Weights of a small image captioner.
Training: adamw at rate 0.0019, 28900 steps.
Rows from block 3 of the text decoder of a small image captioner, named by matrix and row number. Rows with one number belong to one neuron. Each number is 128 + 32 x the weight over its row's rms, rounded and kept within 0 to 255. All counts start at 0. Numbers have three digits each.
After each neuron's rows are labels from the 100 texts, of 14976, where the neuron reaches its highest value: "tokens" is the input token at the peak. Only what is clearly more common there than usual is listed. The data: regions of photos with short descriptions (Visual Genome).
# fc1: MLP up (decoder.blocks.3.mlp.fc1.weight, 512x128), inputs 0-127
# fc2: MLP down (decoder.blocks.3.mlp.fc2.weight, 128x512, transposed), outputs 0-127

fc1.176:154127149116123108094100192086150119176149138136112127062106143129113125078077147115116130103124122091140110208155201133082147138121150101114127128090052129133181159107160112119097192100198132123144148136055121116168132125134111157161127118112129100162095137127130121092106199148159184135139057139148114109057138139134140148145080124185140114108130228096132143117146088083152168180148
fc2.176:131108158069142132126116089105096142139140118160100093118097067149110072130093194101118159101140149131118189093143150180101192136121110125096093130143114104108163124117129148141168150152127119049076134154117087155142123119160121073130129180067140141146048173088045185086084205142131123098120093096154135139147142156157113158139122147085158106131084173129127178093130123140114070160178
tokens: "is"; "clouds"; "being"

fc1.259:161109121142102155156128146153099164164206087150157136115124067121152113124148097151120152149131127150116114050095122158127102152145109118074113128164113168107076110090071153154101120165132173160140111141164183129155085109124199113096128116121133147174089117067141062141139118124155109132114116086158165127128077077142121142097194187101074056207170124156120162121124119112202152095105
fc2.259:128136143160151106126189091180090204085153111152080157110080106152097136086075118119151145079065101122130117100165136188088185057125120186107156126204170109163146117192118095143173112103131120109128159098121089159126175171063146114137093165154090170090138144174144163113098150163132139148132120166092165124144180158112148103115097146156157138110134118137131205139121142166103159133138
tokens: "holding"; "an"

fc1.465:075124135141096080109076163139153086161147075093087146088141154131188156172149199139157167137104086155144120129061134112067160183167135117140082075123126119106156100101140118118136128160112086105100151147147117170143132083096146096205124178091124163126157185096076174135129125110119079141132096150108153123109151123185119096112195097136080053173089166174157124126123093125137151116134
fc2.465:097094143079158193133098125125068154120142128160152095136105107159190140150094158167094141104106154124108153131184133112115133101123112054131100134149116117122084156126138167100101151111092083186167082110135122103206130129195075115100093127086119146108094055108203144166156131106066103156105170088134091160141113119155110082103109195132148162129175114174198106120134121084123108108150
tokens: "these"; "other"; "right"; "left"

fc1.29:146119085128090117117142123091103104168160073138099167155167164096169141106123166099107145081146090074120069175124160112118094145119152100152112116147045106134136106126083135146133143105174068127155116118151080116158116118183110134190151099155153112181100096064090130148177122101153140169119164125132166136134155090137080129066040081214158092138155156132107156149118081124125179141127
fc2.29:125131148164162199108100114163128103098154073134100114115181110092072089126136161086090156053100175148115099130176192122112122206124078108126074121089144097131122113113151130090127132136094113166190076162085160137182122094084084080099121137092104107117111073074115134103118139141065163151119093156136125147129188140138114120112122165128133157106084108081098140174121148182127120195134
tokens: "<end>"; "parked"; "covered"

fc1.484:173125128099112090121141144077107117139155085085093151130173166111099182139102124184141078116121062090117119141113151112104128142142106109132119142082137172134138141077128177123110162103190123050061098070147104095096151174150109169130115124151118125164101113062168151143071109176093096118114113074180131138189110102098054113132123221162079127122174112151123100150126111160126157117111
fc2.484:136153149102164142163151085178168146086113130156113099113167085145078066118127145182117114110102117090147141102134131104111100100099163123105101055112153136112167099135121123126150095130063206131219162123124179155148157122110155126105139122047144104120123111132188184061187137143129171083134091133115111133084136116188129109164140163119162148190106113170106152196131124121129179155163
tokens: "is"; "with"; "a"; "and"

fc1.64:131068164135139118177083121158118133119149174131147111173135147132163165085103144133140123149121139140108097158113118112153173070157079191122145062167131085150086131105111122145082134093147111136196131077125138114144102088137109102127142088173137114191101185072157097089038156123150103148075113149186141125080122149108100132143110171145153125193193071104093080121113122112097076166153
fc2.64:165115118075132093155110160134109145140084174135188064152121077129108160154164130100168114155168155126132100126174132111169115127127138086114157102188127148115110112195126082088122141100150095047099120103091101116181076123083179154165120105093118140140115145041169173177104076108092146071166140115163129068088117107155149077135152089117099136077147184122168161142112120133099146138101
tokens: "<end>"

fc1.159:145086120176117117126155109132151096166138049062131110112137124129110092074107136173166154135140119150121138164098149130068105141152149071080099084126099135123154156139101121131122125127110119092109159100155128037080095149133037126135113067090105148128174142107097159125102148146076132132095149144187155110094096137155152195149169168137090093223085099086107127196106136117139152133114
fc2.159:169193106138137100125152133120095136146167156144109151103122093096075078088111115155196129123144142111162123130111127077121101144136109144134137103081091142106131141050098092155097096121162122119080094115189098124111125150143188131093135147152113125154103141075090146079139080113146164127114134128093109126088000092141205150158162182135144135120135088157109146118095140061151107070178
tokens: "a"; "the"; "with"

fc1.360:138118130206091106139147140105126135182144060090147146132080067152147143161136108134149186114143082167099090108063095082110154158152097119159132145069102113097105132158108145123098216163140167093103134155124102101142147107140179108144028143103060146103117175079130120117109121189126097110170149194175116133131105124154085125128122106132096159143085124068150084125143121102141104117163
fc2.360:122185132162207166071148163139095167146122114115113142174163167127109174069175136216137141143116118150136100146159124144174116035106165169085100153161133126171151162151176201085158146082155121122103106113135139138114082144133165077122055119160123146169090155089114176130145167102140092145091133114122123153146132174150163133091104111115157158134098093163154139126126109138104108102202
tokens: "eating"

fc1.388:122088080109133162140143088097124158180131121090091139119143116165132156113109115120161099179138143122088075158082173072117120094141166153087149115123087106167164110098140180080137140084175195115176092118082114120116164082111192158151141130180128188192130159129099118099122146179115108120134089108107119178141218108135122101096186142095144139133152198168139127144053133132150138111085
fc2.388:149158160093183179163131100145153107150135167149098108116079125122131097161162083111171161097112106132180097065138107134106124129121106144140148163147189112090107085084136092116149158162106057130151143106140110109159192131091126095093138129157109173133150118194115105124137052084120090165096140137113098116110109136122146125084101096214092111084136121196172075139103160134117079212094
tokens: "a"; "white"; "with"

fc1.147:191126180142126126116109173109134186127186132078123150069113131160139149098115162125106161108153114097129130076125201091080080122097101113149147102156204108105151130059134119116103112142119159120085153122150133064182094103145083163116146102226135123113089119060122140120128113104107115173078090127167152125170104059126150101139149184122096104175164157185140103091139139160144148127127
fc2.147:114077162162133090122147051146081189112114137109159129147122119141126154113086151156136154095138168143117088086126107172111187060182118196090165152179168122131143134158049100118187163131139143158088156135109114114107117135055072157108128107138115149120110155171115118132134138208066113153180105155132108152071158136135168153147129074113107130151062147123159115122139118101122114197094
tokens: "<end>"; "of"; "the"

fc1.488:132122130144141100135087162112060135152121076072154161100139127116103155102070131147118157107147053112138111118104157094096104193083149059128105114098145132153104125106110133121176098085168127127068137070150069088133042143197072151141145072116163104124102131141100154133116135102105141144135107124154100126148115114161097175106117133209073099165183121116167085092123115109162190160150
fc2.488:152156117172089109117151069133138149155139129142154139054149132145135126107116120137086134124124125128144162083180162144167081150112123092139142067129106117134097149128105150131156082145079144171136107069151119153111198126103101161131156141193234131212096141101169089138116171158055175147169132133131140088081145133080181104147146141114097086139081111172110128100143114053094114140165
tokens: "<end>"

fc1.509:099141193098094069131113120146163174119125153101127127160181141178114125085139137089107158194142111139147148111117101122082081192123137098122081102088180169115085121128113124057117138144126172130069133124135155142130067198134090182090128076102136158078132143128128163164114176163142137160099093094109105134056106107121090100156086091184081085171125174135136172148139112122138091180126
fc2.509:104121178141127146147186134152148137131129163069165107175147113131089136108113102143184133133137127077137085108180163115138167140125064157143142049148106122177169099145033129166191130172107114156083143141096147149053074099138162125119150136182128168135150182148134120150157107165141063151087189163126165138180122147157150160166088112136114142133193085140183120157144137114137138130117
tokens: "a"; "train"; "that"; "side"

fc1.201:104131173116087110111067123180122156160146124139118126135131164120181135102076105111126111128135087118117125128115102135039102156122095147171063136082117168136102090147133113093162131162140120145142147163159147060152096177142091129149103137137117118124132142151102139201124120113079119103105095154141064095088135196100094176151049076208077123135104138077155094173145075107191155145146
fc2.201:122103168110153138142176157145091175137125125102120102130143132098114070152110116211098129119072075104129159128137132107119102088065222123144147132211210063144086142166103141158121089141160155131159147140058131171125152115149162140101122145121127148134128105117166180149118133171113130137130121118135099132137211130190180088086106156153141035151138147152119165166144144108114113132102
tokens: "a"; "in"; "the"; "on"

fc1.190:145110137172120138114126121122105106134106092086161164108106099111160179079089151115153111153142093156130131095122142150136210152127118129168102107118134088171073146088119131152121147178138139064148141046170128108090111140114123190147117138172155144126127131092141177119149087099065135156154141130191144169172108191090121225099146108197143125190196146139145106107152128109176158183144
fc2.190:143139131155118077094122097088133067134108186149145123100163128123143089122139138137094148164123200071130145109144059120083066149104127100157148168129084132136130115163162065142097193133090121203110073083142102157144160144129122140098162130110100040088172128165140129098097098114116173125146084126152122111093137103155183093130125077128113126032098151160127155107142137129130097052134
tokens: "<end>"

fc1.502:155117123117081118117097152197099117168166107149170132160153159168131162043137149162158179125096065152162118118104123135100122162105110120155100118167108100120111103178081113126094134143174109141096097135186144094151137205152096126136139151105139103146129103108177175169140107122147146105119136202079132134107145149166163148137084080194090135128113115134144092151109051212119195102088
fc2.502:145098096110135157151107126147108149094141081157165039125092098161086097144143074184109145139140103120179104137136107093106075133107113119120125142120219053161120145100133141115127083125096112132104157046092138121201142134144138095092128134138111143093124080110184183126129083161168100092117171121078124138144129085062166119176167095106147098104178100168092120133118109083091125167166
tokens: "is"

fc1.220:107137129146138161096112131114154175135174105109226107154134112110096153104089161125209140137160085193145126129155111131113121144146078137170067105129133130189119177168130172116125148141177141103097150172173160059154129133102124138153073175122139157175126154078197153139119181106154156127146108152090091145036091117108108118134128095144113109146105142114149097128091133158205136087171
fc2.220:116108123169124101194131149133174083126078125169125125136045115154129134124105137165073138108167139192104104133141154179173155109190149135056181153107131076110154148146126147143123084143111088135133152070044121169122112197116132131170120163083075135152170095159152120125123147092135166124142064119104148090162153128068121138164105163146176066100126131108158125154155067113088136143126
tokens: "a"; "on"; "wearing"

fc1.24:102096130141109146104130101131094087176206125146112081107168137157075140092044107126136174118128109109052117102123123137083092134098081122175087175165164103135096149170111157135078142141185112128170107119071095131140158175119100081195112074096086084112127068130135147121090119151158077071154141114101166148138168179124115127086112138141090165154155097132099096130109078164139142096112
fc2.24:169085092135139155093144134143133148076119131132141082149152119190094073167170169126155147134091081090214087187155133154108103176116097164164121136163177101186169152154131153125131147163136112103088135077134159069143079172128172148090136130148137048119160095104140075099136085103122199157164141159105161148184092122097136146132192122134122116092158172148116164105155163150126137130145
tokens: "is"; "are"; "a"; "standing"

fc1.349:063123094151089066110103141184132076152102097064132174086139155150182144153134146124114177158115125130135102140042089122123138112086135147125125152143095099089099112124086118116091153181121171181118184096136111123135133160124080095156072182129105107168127179149110059146100143138117110062134088139129155152117115167112115170111078134155139106190146081121131157176147147081137071149068
fc2.349:067134150144085130145130137093127087085119155105127131140114155128138187143169118148125181170179132127097161093156097144179108098182137121115131045114114061125170179139122173108124102082085123082140093146134079128060110073114132084104114100073181129110144134128198138082082103099131111136162165142133146093175129073114147118076122185089155171178135140121200122165151082108137120131121
tokens: "eating"; "green"; "no"

fc1.451:149069153116146068239096125162123115125086130140126128111209167161103109096154101146159105156120114091163131117110057158114124145111186151100120123132101119140197178080126064119140126120147138124119182149074097079121202146144142166139195119111096160173128105134126118175119144158125163100181100140105134140144122119102175151221122146166147101090136142136088117149137107112146173144148
fc2.451:098153115063102196075133132132101249185142170151135183147079106128142130134086133129137124107143132152110172131130144136128133180139064151115153073101153141094082117115132191159071159120120145149171127119133118091113070127070075137158122076083133102151106141098128115077131172185085118147151117131138149119103144122153151111096105150117162104187113103098130104170106160118062090104080
tokens: "a"; "in"; "with"; "of"

fc1.417:107127111109118034065095145116096145121171122132140158097156173164099159134117144146136102182109123125159153142121157141110170148168129089172085143140151201140122122150119121116121161112110127094080164131085104127176073178089123129168118138178174160156157070136133144151115158123139186150186132127110104205069147143220125079129093119137098118118181182144165085106109136137189138087117
fc2.417:172171156097123151133119108150120118099220144063107083055114163088075130130142120153109089114103115184123095128121110113147098071173116107106187118112158134162174135199086147094103108110104143096108128131152152162150159117142181123112166127132163147168117177130074105054128148144081142089068158144142141063162162157109206092118156127116134113139078096114089125110161121109087099091133
tokens: "a"; "wearing"; "in"

fc1.245:100091097093120100128143110114079120153120069128122077070087117168120148093101126156148178112098123097151076152121088125120101141144120088147087143119156176084110126147147150114054093093109118147153139097144201103115139140082162172173115143180083164141120088138156105134106151148143096094112107128183085095079089080111148110187120198077099099127142124131137102205095124096138087106042
fc2.245:114164104029146127131152133111091188140113053142163058127114052115149188153162128086093134170155121179096128112137082121101140255070108142120133129133163134117106135111161196085149119143093120128123162141113089140172121186139136116143075136094138071146128145122152179117130141108133103157147109134157150112145157090109181144141099089133136144109110125134109110128083104147149133126100
tokens: "is"

fc1.14:113161110127101105120158131109127143094128073122130171176151172141161151109154129086180101079110098101170077179147214136132140119148200082135099094143146135157118169128128123128125174117167122097131117164139094091129105141153118126113140138184160131126111191094081173139153146092103187186122140172164163156120103095172190221086150124183155129146145133124124189130166136152177160176162
fc2.14:126090160148137134125155135123148147149130097131114086103140029107081118131130136148127206172177185124164134070124107056089083114109093135135107139122143122106052115129116150110135107110043133189144122105121070111126147112081151085122130114110082098114162070069141098077111180136162108067151093168156129141158134149098109132176114162112126115161075121179123112147097131131120157068180
tokens: "<end>"