python train.py --crop_scale_min=0.7 --horizontal_flip=false --encoder_norm_position="pre" --encoder_activation="relu" --encoder_fused_qkv=true --decoder_mlp_ratio=4 --decoder_bias="all" --decoder_parallel_block=false --decoder_inner_norm=false --decoder_positions="learned" --decoder_cross_attention_every=2 --decoder_tie_embeddings=false --residual_init="none" --lr_schedule="linear"
Rows from block 2 of the text decoder, named by matrix and row number. Rows with one number belong to one attention dimension. Each number is 500 + 50 x the weight over the matrix's rms, rounded and kept within 0 to 999. All counts start at 0. Numbers have three digits each.
# v: cross-attention value (decoder.blocks.2.cross_attn.v.weight, 128x128), inputs 64-127
# proj: cross-attention output (decoder.blocks.2.cross_attn.proj.weight, 128x128, transposed), outputs 64-127
v.55:464497386545520489521555487426532443468491605454490566470535505516515503448442458501518519582547510545561502609510541496480567534457430420513527635551572529602465468490465447483450569518532495
v.56:535471553468541507575584454349582517451536522409461605511614390490506552495471420517486496388460539565558461515548527518498577553487333456536473562683555568522492453537516460596453560451547421
v.57:564521496567494447514586620480514484490509529476386358574384469591529583486559500449476486506453562462517567538492461519460568347480481514503437420460531581528565556547514443496541446552477447
v.58:518499600511473476504565398430597484500550451532567534517567442434489504489562423480486451355473501520496454465548509499506505513563489491535475618598558475464521495468497416608435476533481432
v.59:468498538427503549563546498450516510489574555506550518484504438445494417527578469475502500425519543551463478552529487548498524580560532388591449612496585409384543454431461384573353459507463477
v.60:502445560380502510548459451397514516511491492478563586507605496435543464520377434586536508498467495506452397482514445478540500644494452476472489505642481463407563519499554494491468505501543545
v.61:521440563440548538520568425424482548451517460459509693461585454473521473495452466522548522445496453558443437528566531504494555601499427446501444450600474477375476502452529552522432543511553463
v.62:517483533416500553578435561561504533494505491469433467521596569513455519530460505443491554512570490542560532462428500487510432480453416563491548496422501582601503544567533539483486531490468497
v.63:487532590496527444515473437498574524554563430506493474535535469486469479509479517474483500371450549508501481309533507470520429505539513538545526506492484553531502557530525447542489511478493450
v.64:530548483519491594481543471480497495492410520482455537547458492491497570447517499462528477500500484548550502393506561450431522466607468530494487451530473575470460516480555512491476559497487471
v.65:375495555582556519577464580524475476481547496437445454570469556693479468521460532477441555436507538508465588536570513545491426403385429559560495361370514637499512491418518463526513488542505410
v.66:433487445404587531557481644541441505500572578427476542512485547546488532490468457575508462553508503536545491552506430532511546490412421474469533457511429527495422515473508462556530376485545560
v.67:566437446498516507595498561523517491522450521455471487472530493502467446572556439482512576582556489599492498517407484477548532497516449519435505545548560553468461497517397479506481430522491572
v.68:479528490535565434412490464580454535501393456521481458519450517499502506496409544497499538500485524498471511423594496506497484522540593454550467429431459530525531506528541525439457462503494504
v.69:513481441425507556490506560470515531530492566512482462528454481481497592481520521548493451553494530511603496465495429505491566515528525515411498559492464442502467513554464424497524417441515574
v.70:457509548542483446546508554550529454476460445508396521541535484562532410504492459467472530483483510486563484534496624493485525448490477455467486429482512602534475511502531527486528464492463372
v.71:472496506578536501424585361446497491464455447564561563493515538378449569537548402422495540443514430470522544491560534529488465550530558565578498447507520577483534468445483452497383544448516420
v.72:486501510588483513416491375491506433551482471594572454499465459497449497510537523460519463415494468434446513475583590490529472493487569525499518565413522426530520470429461496500493585561512434
v.73:415444521494460488477482487538525504544505474537523360488456558553510443509530608514493488504430530476487536500530450515530441468474566487448487529409466434498570498475503498494541451533545498
v.74:588502504484531553558487532491505491449487502470434542500530470499488471514554479488514521507548511588508475427463607465513550506527421523504471505515495555466438516504464481516461555497475493
proj.55:481444407568488530545488430594543568498445538501440540532583525410563471478534541509469579458491468535515629465542575475449561545512511411503528429538546434467503562432397518488497522523443508
proj.56:575473551480505525551364499456465553541487596445505451471644509362528427481445507560446702412571483487540634543570550453471545501559539415493473500593530547480423499472435482465516512465471487
proj.57:591436531501483474569552502544542528552572431604502461417489439502590541442445519516497506410490390498554475548462493443508522474516526475478552425487429592471456524417488479458488441607553436
proj.58:496465538436521408487448521480467514486470514517548508381527511535471482478512501508539556493522489499535517565512469464495422366569519514444535552590484583473427500505492511446618507454514453
proj.59:595378553468479490506460499502509492560499498485525576469539432507466489558480570448446434590518545581474596510528593501482400433486487493518514541569472441517519492535530514487534545466480498
proj.60:508570525395507517496370515482493485492501569473432552500547539448436526589638512497498545506664543492422505501529510507577500507512507456473480610596571525521491464511502494491427547404441509
proj.61:616563498503497484475421489394509541532450571406456523519584468447472484537470490502508599426597540465447454507633536486495531516580532462475443534567622450545472511552458443502449546455451527
proj.62:542444583481603683454513435577497451537518521483505478548552540409501493578466496478441440528505516515533557480525490482426591662379498452563494411466433486505494427557551501573392591509526468
proj.63:509540574448546529508508532446489448496501485519575509463494566510434504510445433514479527511600515516514528493410473433421361470467460533520561554615473580546453420552545440547507556460580536
proj.64:521443572517491444555473376601479485490577455525562602483557497392488580460476508581492430508519450560541547474515489473450512563449508486524559488555463535515520508509469439551466480443496577
proj.65:462439461588487571498499537524513581405365470538549510482603569543571517486522473370497591519508574481569557558486497488541493467416443466478546509478520468521592570387412576435529492538523501
proj.66:500439445490550590472550470531519487497434519556456419429566439472669520534535505547509534447545465554543537469508461488420538455546438485504417519489512568461495432588477610421506610470504563
proj.67:574584494487480516561475586476633469555455526410416400510465474493622495420508541555467494392538421450498498537462519498513475507597426516544438459505493438468460474525498532442556438559513481
proj.68:496457540470502472553551417606536561495545504539563584553444524530435454551567495561573470587461611536487543509435465496445524471457580484505579604571510496478479514457535454563401537604530521
proj.69:516470482427534512496456441491487411486513539492435491552520491416604509479537564529464408416541446564521502442503437528398538577548490502540510423514383515437444513587527474500574549415518495
proj.70:576498560521462540521481496501529619570478467490531482500446534554486522420568447433478415478502506441505471564545580474596508530515469562511536525473526496514556559473503498470403473488484521
proj.71:507503489506515503576413648467451530463512509412513567509484503511471524484506522533440519473483509500544612515472522519493386536336576501507546537513463377519528552449448594616451477535469402
proj.72:382497509511442505490437516487443423431521543468455522619461509492408481472497441433440480502464507427489514541508465501578499554425548471465503458499398362503500575457505496577541458548456347
proj.73:429491450455526570467518466488473446419435530532402489585492513509542448538526473415431450476525521461478438539456416504498536515532517505509507425490459432459511571431599501453525551464453410
proj.74:558544566498445501517491500509556510579454413430510453512500484478546565426543492516494442407530421501517475534518517494507492558539440523514459474490505522539460477574460491479516424498503510