A small image captioner, trained from scratch.
Model: encoder norm layernorm, decoder norm rmsnorm.
Training: adamw at rate 0.0019, 28900 steps, batches of 64.
Data: trained on regions of photos with short descriptions (Visual Genome), 203450 training examples.
Rows from block 5 of the image encoder of a small image captioner, named by matrix and row number. Rows with one number belong to one neuron. Each number is 500 + 50 x the weight over its row's rms, rounded and kept within 0 to 999. All counts start at 0. Numbers have three digits each.
After each neuron's rows are labels from the 100 images, of 14976, where the neuron reaches its highest value: "top examples" is what is common among them. Only what is clearly more common there than usual is listed. The data: regions of photos with short descriptions (Visual Genome). In brackets: how many of the 100.
# fc1: MLP up (encoder.blocks.5.mlp.fc1.weight, 512x128), inputs 0-63
# fc2: MLP down (encoder.blocks.5.mlp.fc2.weight, 128x512, transposed), outputs 0-63

fc1.11:523580517515400568539552459485536372523527460472517500511575476449488585524466525406532631545563470591427469501490452479482535463516490514566540514422501457475512526593495518464519512488510532
fc2.11:511579453432485558492532484460563479549585537428527541445541523536503487404517480445422553490508461578543601558458463507352423518438445506548593466553556512570507475486494529557487454515460511
top examples: text has "white" (38); text has "sky" (36)

fc1.494:462473522475495454522544459568495434534544445532476399523518484436522563526488548487560548570515541506431499547522485534560506445492529499427465503419452413504526432534451561386597595484529492
fc2.494:556494482524448551509441471452501537479582512476456504377496540545540478490533417449419514532502475487535609533488450446487501557412459479489564462561561518479491482533565476597426417482366456
top examples: text has "red" (29)

fc1.335:495480543507513429501493563522448479517412554551507605501534463525526475415589577492522502499452527421454573480535573519448453544437594260487492457475563463451509431529576525439499493520440505
fc2.335:503477586523482457532474421573544466507461488605415504471536457477492507470445480534554450497484528497582389497503609513574493432555546628447455498482442535442519501468529459489447567517557554
top examples: text has "blue" (25)

fc1.458:414515501475488435491568549459444503477573448519496452539515520415538528513546522526501541480437493515510448484484512580460527452399567453486541437529523430365414470526506544538577526448513498
fc2.458:452462428507472506428425559586489434502427559549443453442449586535489525568467441480493446461580583559524489435544537497571493593540533527470469520462470450398561533481509523510505563553480475
top examples: text has "red" (28)

fc1.123:535490566542481525613526432551491418525514472464495521437435492446507602422502524437537584587542466560403551508423474456499568457527503498488508447434445472531492529568459506405479505544510525
fc2.123:566481528500499524487520498537498535467582534421542523486543481506590494469506508477475600509503449519483560521410448521354433492431417500553505522503503560531477557434518500484495329454421539
top examples: text has "sky" (32); text has "blue" (31)

fc1.13:426465538480445484557527427525530413511466559523531477518519493414489533468556507428581488566589545568474491517387417465511491503444442432480548517416428439465493532512504492336512560537554485
fc2.13:542483357536612469474418501495542575565498468529420448516581535466483459453468443575514566451484477485485450496516516616395468541422565556485483529525459477507533447473520503521431495406525454
top examples: text has "red" (27)

fc1.372:428520483473488456487553464412484514501514447560547476584491488420487518534492503562471556403472478602555425501419526548467521461435463489506600484492508460408421541515527502563557468453580478
fc2.372:492419537515513546493489581574452489436463479485427510422498526522540496458494485511587524544532545543493448424492479526505480523527600548495399497502465544450619485469436486479468505562514509
top examples: text has "red" (26)

fc1.337:498569481517516512409466530465480526546549529474467500502491563500569538474618522525498555470459522511542572471437538542430497530447446373525546515507448399450492513464558457517481411344443469
fc2.337:471434513503542481550550504530537383510491565504492515517484385491371561579546541527423491548521535528451509549503448453581451456438415522458506559478556529576486489476508570450529557552505515
top examples: text has "green" (25)

fc1.210:441545470476468466445537472400502497541621477557554438559480474435508536545522480515513546429488477558509419518484552534484484426431431475526668510484548454433429520507503520527587464421565484
fc2.210:486400550513488538519513579594436466427469464503440504471527525519544472452501531484611516554535576536471391402516489539515491485519585528447402495509469544499601491500443503505507536581558533
top examples: text has "red" (28)

fc1.73:485557478435464473582499531411496535512506526517617544396446481480587542468532487438555524521491499489451534551422478395526467556486529428530525447435558465418547552481505518471515460514442459
fc2.73:573585495500595587502476567487472538572451488503558549447558538468488483429505477474577547481406458495490578428574461520387469524515598447543516487493462498494561432483518553482449420492498526
top examples: text has "blue" (33)

fc1.149:557585497512430542567549466455540464511505445496563554546560486498508597524486476378509604506542407581420441488405496462473543438495543493521573453393521455494469558558499503500470489510522510
fc2.149:509572453438492520467546509447535538524623513427537517476522530538510456441515543487414549496460487539557545572497476521330430514383397506552525479544557526563499484479446513553541474488482494
top examples: text has "sky" (28)

fc1.16:482452556501519481576508423526475425501477512531524439516523477525489514475605521439496494582593536540488499530497370495519472461421449430442506485391396421510471500546513563356507554564523528
fc2.16:513484361506593448456449504463550567559541507551415389524560566446509499493490475529432506439509435439457511543522475550431519534409532580453547547500531468502472451481585494522466492384475425
top examples: text has "red" (29)

fc1.480:533496540515480554569572457484497423483476464494501483514550455488505558529484554347533580560593434552415485475435491427532537441506490528476519508366533441516471544581475537435515496538531549
fc2.480:510506504519474529478543493501514507511645536420558508469556505516528488399548569465459541509485487525558608567458461553315405543406415492547526487561550468548497515484499540532522408482400539
top examples: text has "sky" (25)

fc1.214:548583505532472500594476524516491486459424473458492547496526512557568493420472384492532509502509408492504588426475522514466558548541668502563489413507474482409536545567489447481405550508463529
fc2.214:493491509511493412448425546525420495564402503496522579555494524440447452477503541568567428426440512476456509509611534498451516466551567509461530551583526543555453478493545429493558461504509540
top examples: text has "man" (27)

fc1.56:428493529489443474554535421521530422531470527541523461524503478426503530477598499431555497562560572515463516516436398490532487455429455436491562496442398418457458508511513481361511530523527475
fc2.56:522466350525602459458404509505534582585514495558423423495550571453498476467473437551506564440503483496492462518511493605407462566404579554470483549493471460490525454464528493515442498422520459
top examples: text has "red" (25)

fc1.479:551522520574499535587499522523461487404522440430510493510521480557564488559473468476547517527503426532536504440474515560527557571564510509508416465499449503464540573634435531452441587508481552
fc2.479:491524495451429339435433536514505556568472542511561531540467555468477473462485521551600485421476490472454472523574589405505568505574568484500529532525549536509531447446494345525543538478533415
top examples: text has "sky" (33); text has "blue" (26)

fc1.396:528524588490589520552498417498502501571504458450547471494518491459468594376533507517518636474444508557509549556464415478520481549486510480499502372476412436454502367512458585476511534564487496
fc2.396:551641450489508520481457515413560591590525504448545528545502510509528481509545439527453572396472448473447517503496498507478483563368523429609521490538514477441509459457501465503478474469471369
top examples: text has "green" (25)

fc1.438:485514486478542542583479542482431525484594429478573503527431537426514669489554555515473503446453465580507477515369448484487525506518500488499482420483381485475471514537547529494476508556486464
fc2.438:557584494473540573511494506433560517640461513481519566455548503551491496400505432510445551430448437492465508467498465518469481484397604499559553465498576476495512398463476511547442463469488477
top examples: text has "green" (30)

fc1.304:539520526495464460563454470527470539510499460486557493430486501483559543443496499538494578510452410551470510514417510423507553507503543449513480460418433471547530552564465471438432519499508528
fc2.304:555482537542475539471471500584477551471602483398528532515549539494575562433548509476512580545508508532517524493427456496372512494431425461527500522468469522480470565458518492485481336485442506
top examples: text has "blue" (25)

fc1.361:543501526532495507597492447507493473548511454445534528452444502484507560433489497437519573488523390555457542509430503463474514519498463463501504429437494480565530565611473534398440573516502550
fc2.361:581430528493506513456536512579466582441553512440544521515551520525596496472519580462541537550498538484468533500450489538377470457467469475495496572493500561555463593454516519472527319461466539
top examples: text has "sky" (37); text has "blue" (33)

fc1.142:480564510458585520540588565423472539548501469462537492524428455495497466568480551465613559518541441574468464476454463504502502516518454488528500577492479487502502458513456590486517580536550528
fc2.142:494527523483484483474574467583590423457581606550429358582606449467485537599538467539514440526508502472487475494578563482631513515525558495483509523503459447395482495477512525393516548502532459
top examples: text has "white" (30)

fc1.476:531490555508462508607506474512487423510482463460546570434512489496504558381480492408526557557553415543418530502448499415475519471494503496485521421400479486532507511597461521392431577583501533
fc2.476:550454537495521532460517508542462546447599511458534493510585517488610542473529559448497566564484510499495539522450454570384467468463428448508507547461455494516451583443522544486518321418435548
top examples: text has "sky" (29)

fc1.60:512507530506470557618488473525478420503475474448518563449519502476543552391465495394530582573540458528400531507467488448452555464500523492480494418417482482513532555584452494422441568515506530
fc2.60:531500540465509537462528509517493520502595558421539517475556486478579534454542512483467628536503487508469576525421459520385429499442404469559512542481479508519478536401540520480526330432411513
top examples: text has "sky" (36); text has "blue" (29)

fc1.82:480497492529505522582512414574510480510502472482486498514596526488473597433545534471537514507541602609525577476418419474445483530483454379492455511469344500489558531523484486458444472588472455
fc2.82:510493513519507499548465484480628522582513538519530549486478435485448520474427481532437559419512405585449470594463530480482464502440454589530527509447541532534515470430470531491527534511502471
top examples: text has "green" (25)

fc1.89:390516516476508455495536497444448496526564466542460432567489516401524493496567541538508508489458535467507442503485531597484537472393535441494553464526487394393421490536551507537594501421537475
fc2.89:453424427514522442447382555576480519516439545562439464448445584492477521525485452511538490458538559546486493444544528531551465593501564516469415526469453477420601511461474514466500567543505464
top examples: text has "red" (30)

fc1.39:520482509412547582504531494571504450519574554475502452377482498544472551474525505463556513609510567516458544605543452516437453469545479445500533506475493474549563448468396598458580452483528401
fc2.39:480430473504495546593573550449447535448494471488497511414437503557543490530546474454474536554526450585516559462404431512527475516452533448496447527500541477478528540533452503486407529521465522
top examples: text has "white" (28)

fc1.320:556482501515501531625477476521459496484496442472548511456510521485506574460469479430516516576521450551353538541438419476494547496509502464474497450421460499563540537588475529428416535494508504
fc2.320:538477548506474536486489516569458529461625494424550472490585538496630557401531544441487592575517516508480520496410476528384480497447449453533465514440456494484475565465524512491504347469420515
top examples: text has "blue" (32)

fc1.218:526522525542479533558432469534505445487494435448529542397538479483510564444471505473523584477486355575488521501483514480451503496502502504537499440458474501557553520587429505450432551557506555
fc2.218:527408562512461509465554510586461550414535513493564487503514528478579518488495567461511500593522503455506491484437484506395502441441475513490517541498489556534448653476504499481531357424481522
top examples: text has "sky" (37)

fc1.79:527488491532514442510470441541438543506572509532473409507515556464542556436603435493436491560522519480458540507509519497498578479417497471427497466436358392514464496535550503436486553451497498
fc2.79:538467505512564470478490495487547477545461504589430469480504466521518504511522536489484517463512450479420597497517455429509451488356521501437510559426573484476525445475564445427501481505502520
top examples: text has "red" (25)

fc1.308:548532502485501600551520525476466486490527461484550536408541501479569593451493509465494593556462441581472514527425451417462511483478457469509495461408435481494487504521460545480451478434531497
fc2.308:565537480489537560500469509494487543548591479439518550474556521493538516412546473469504642523497473519425545496441399530401426524398470424517498466453450500493514432463534524494478348453452472
top examples: text has "blue" (27)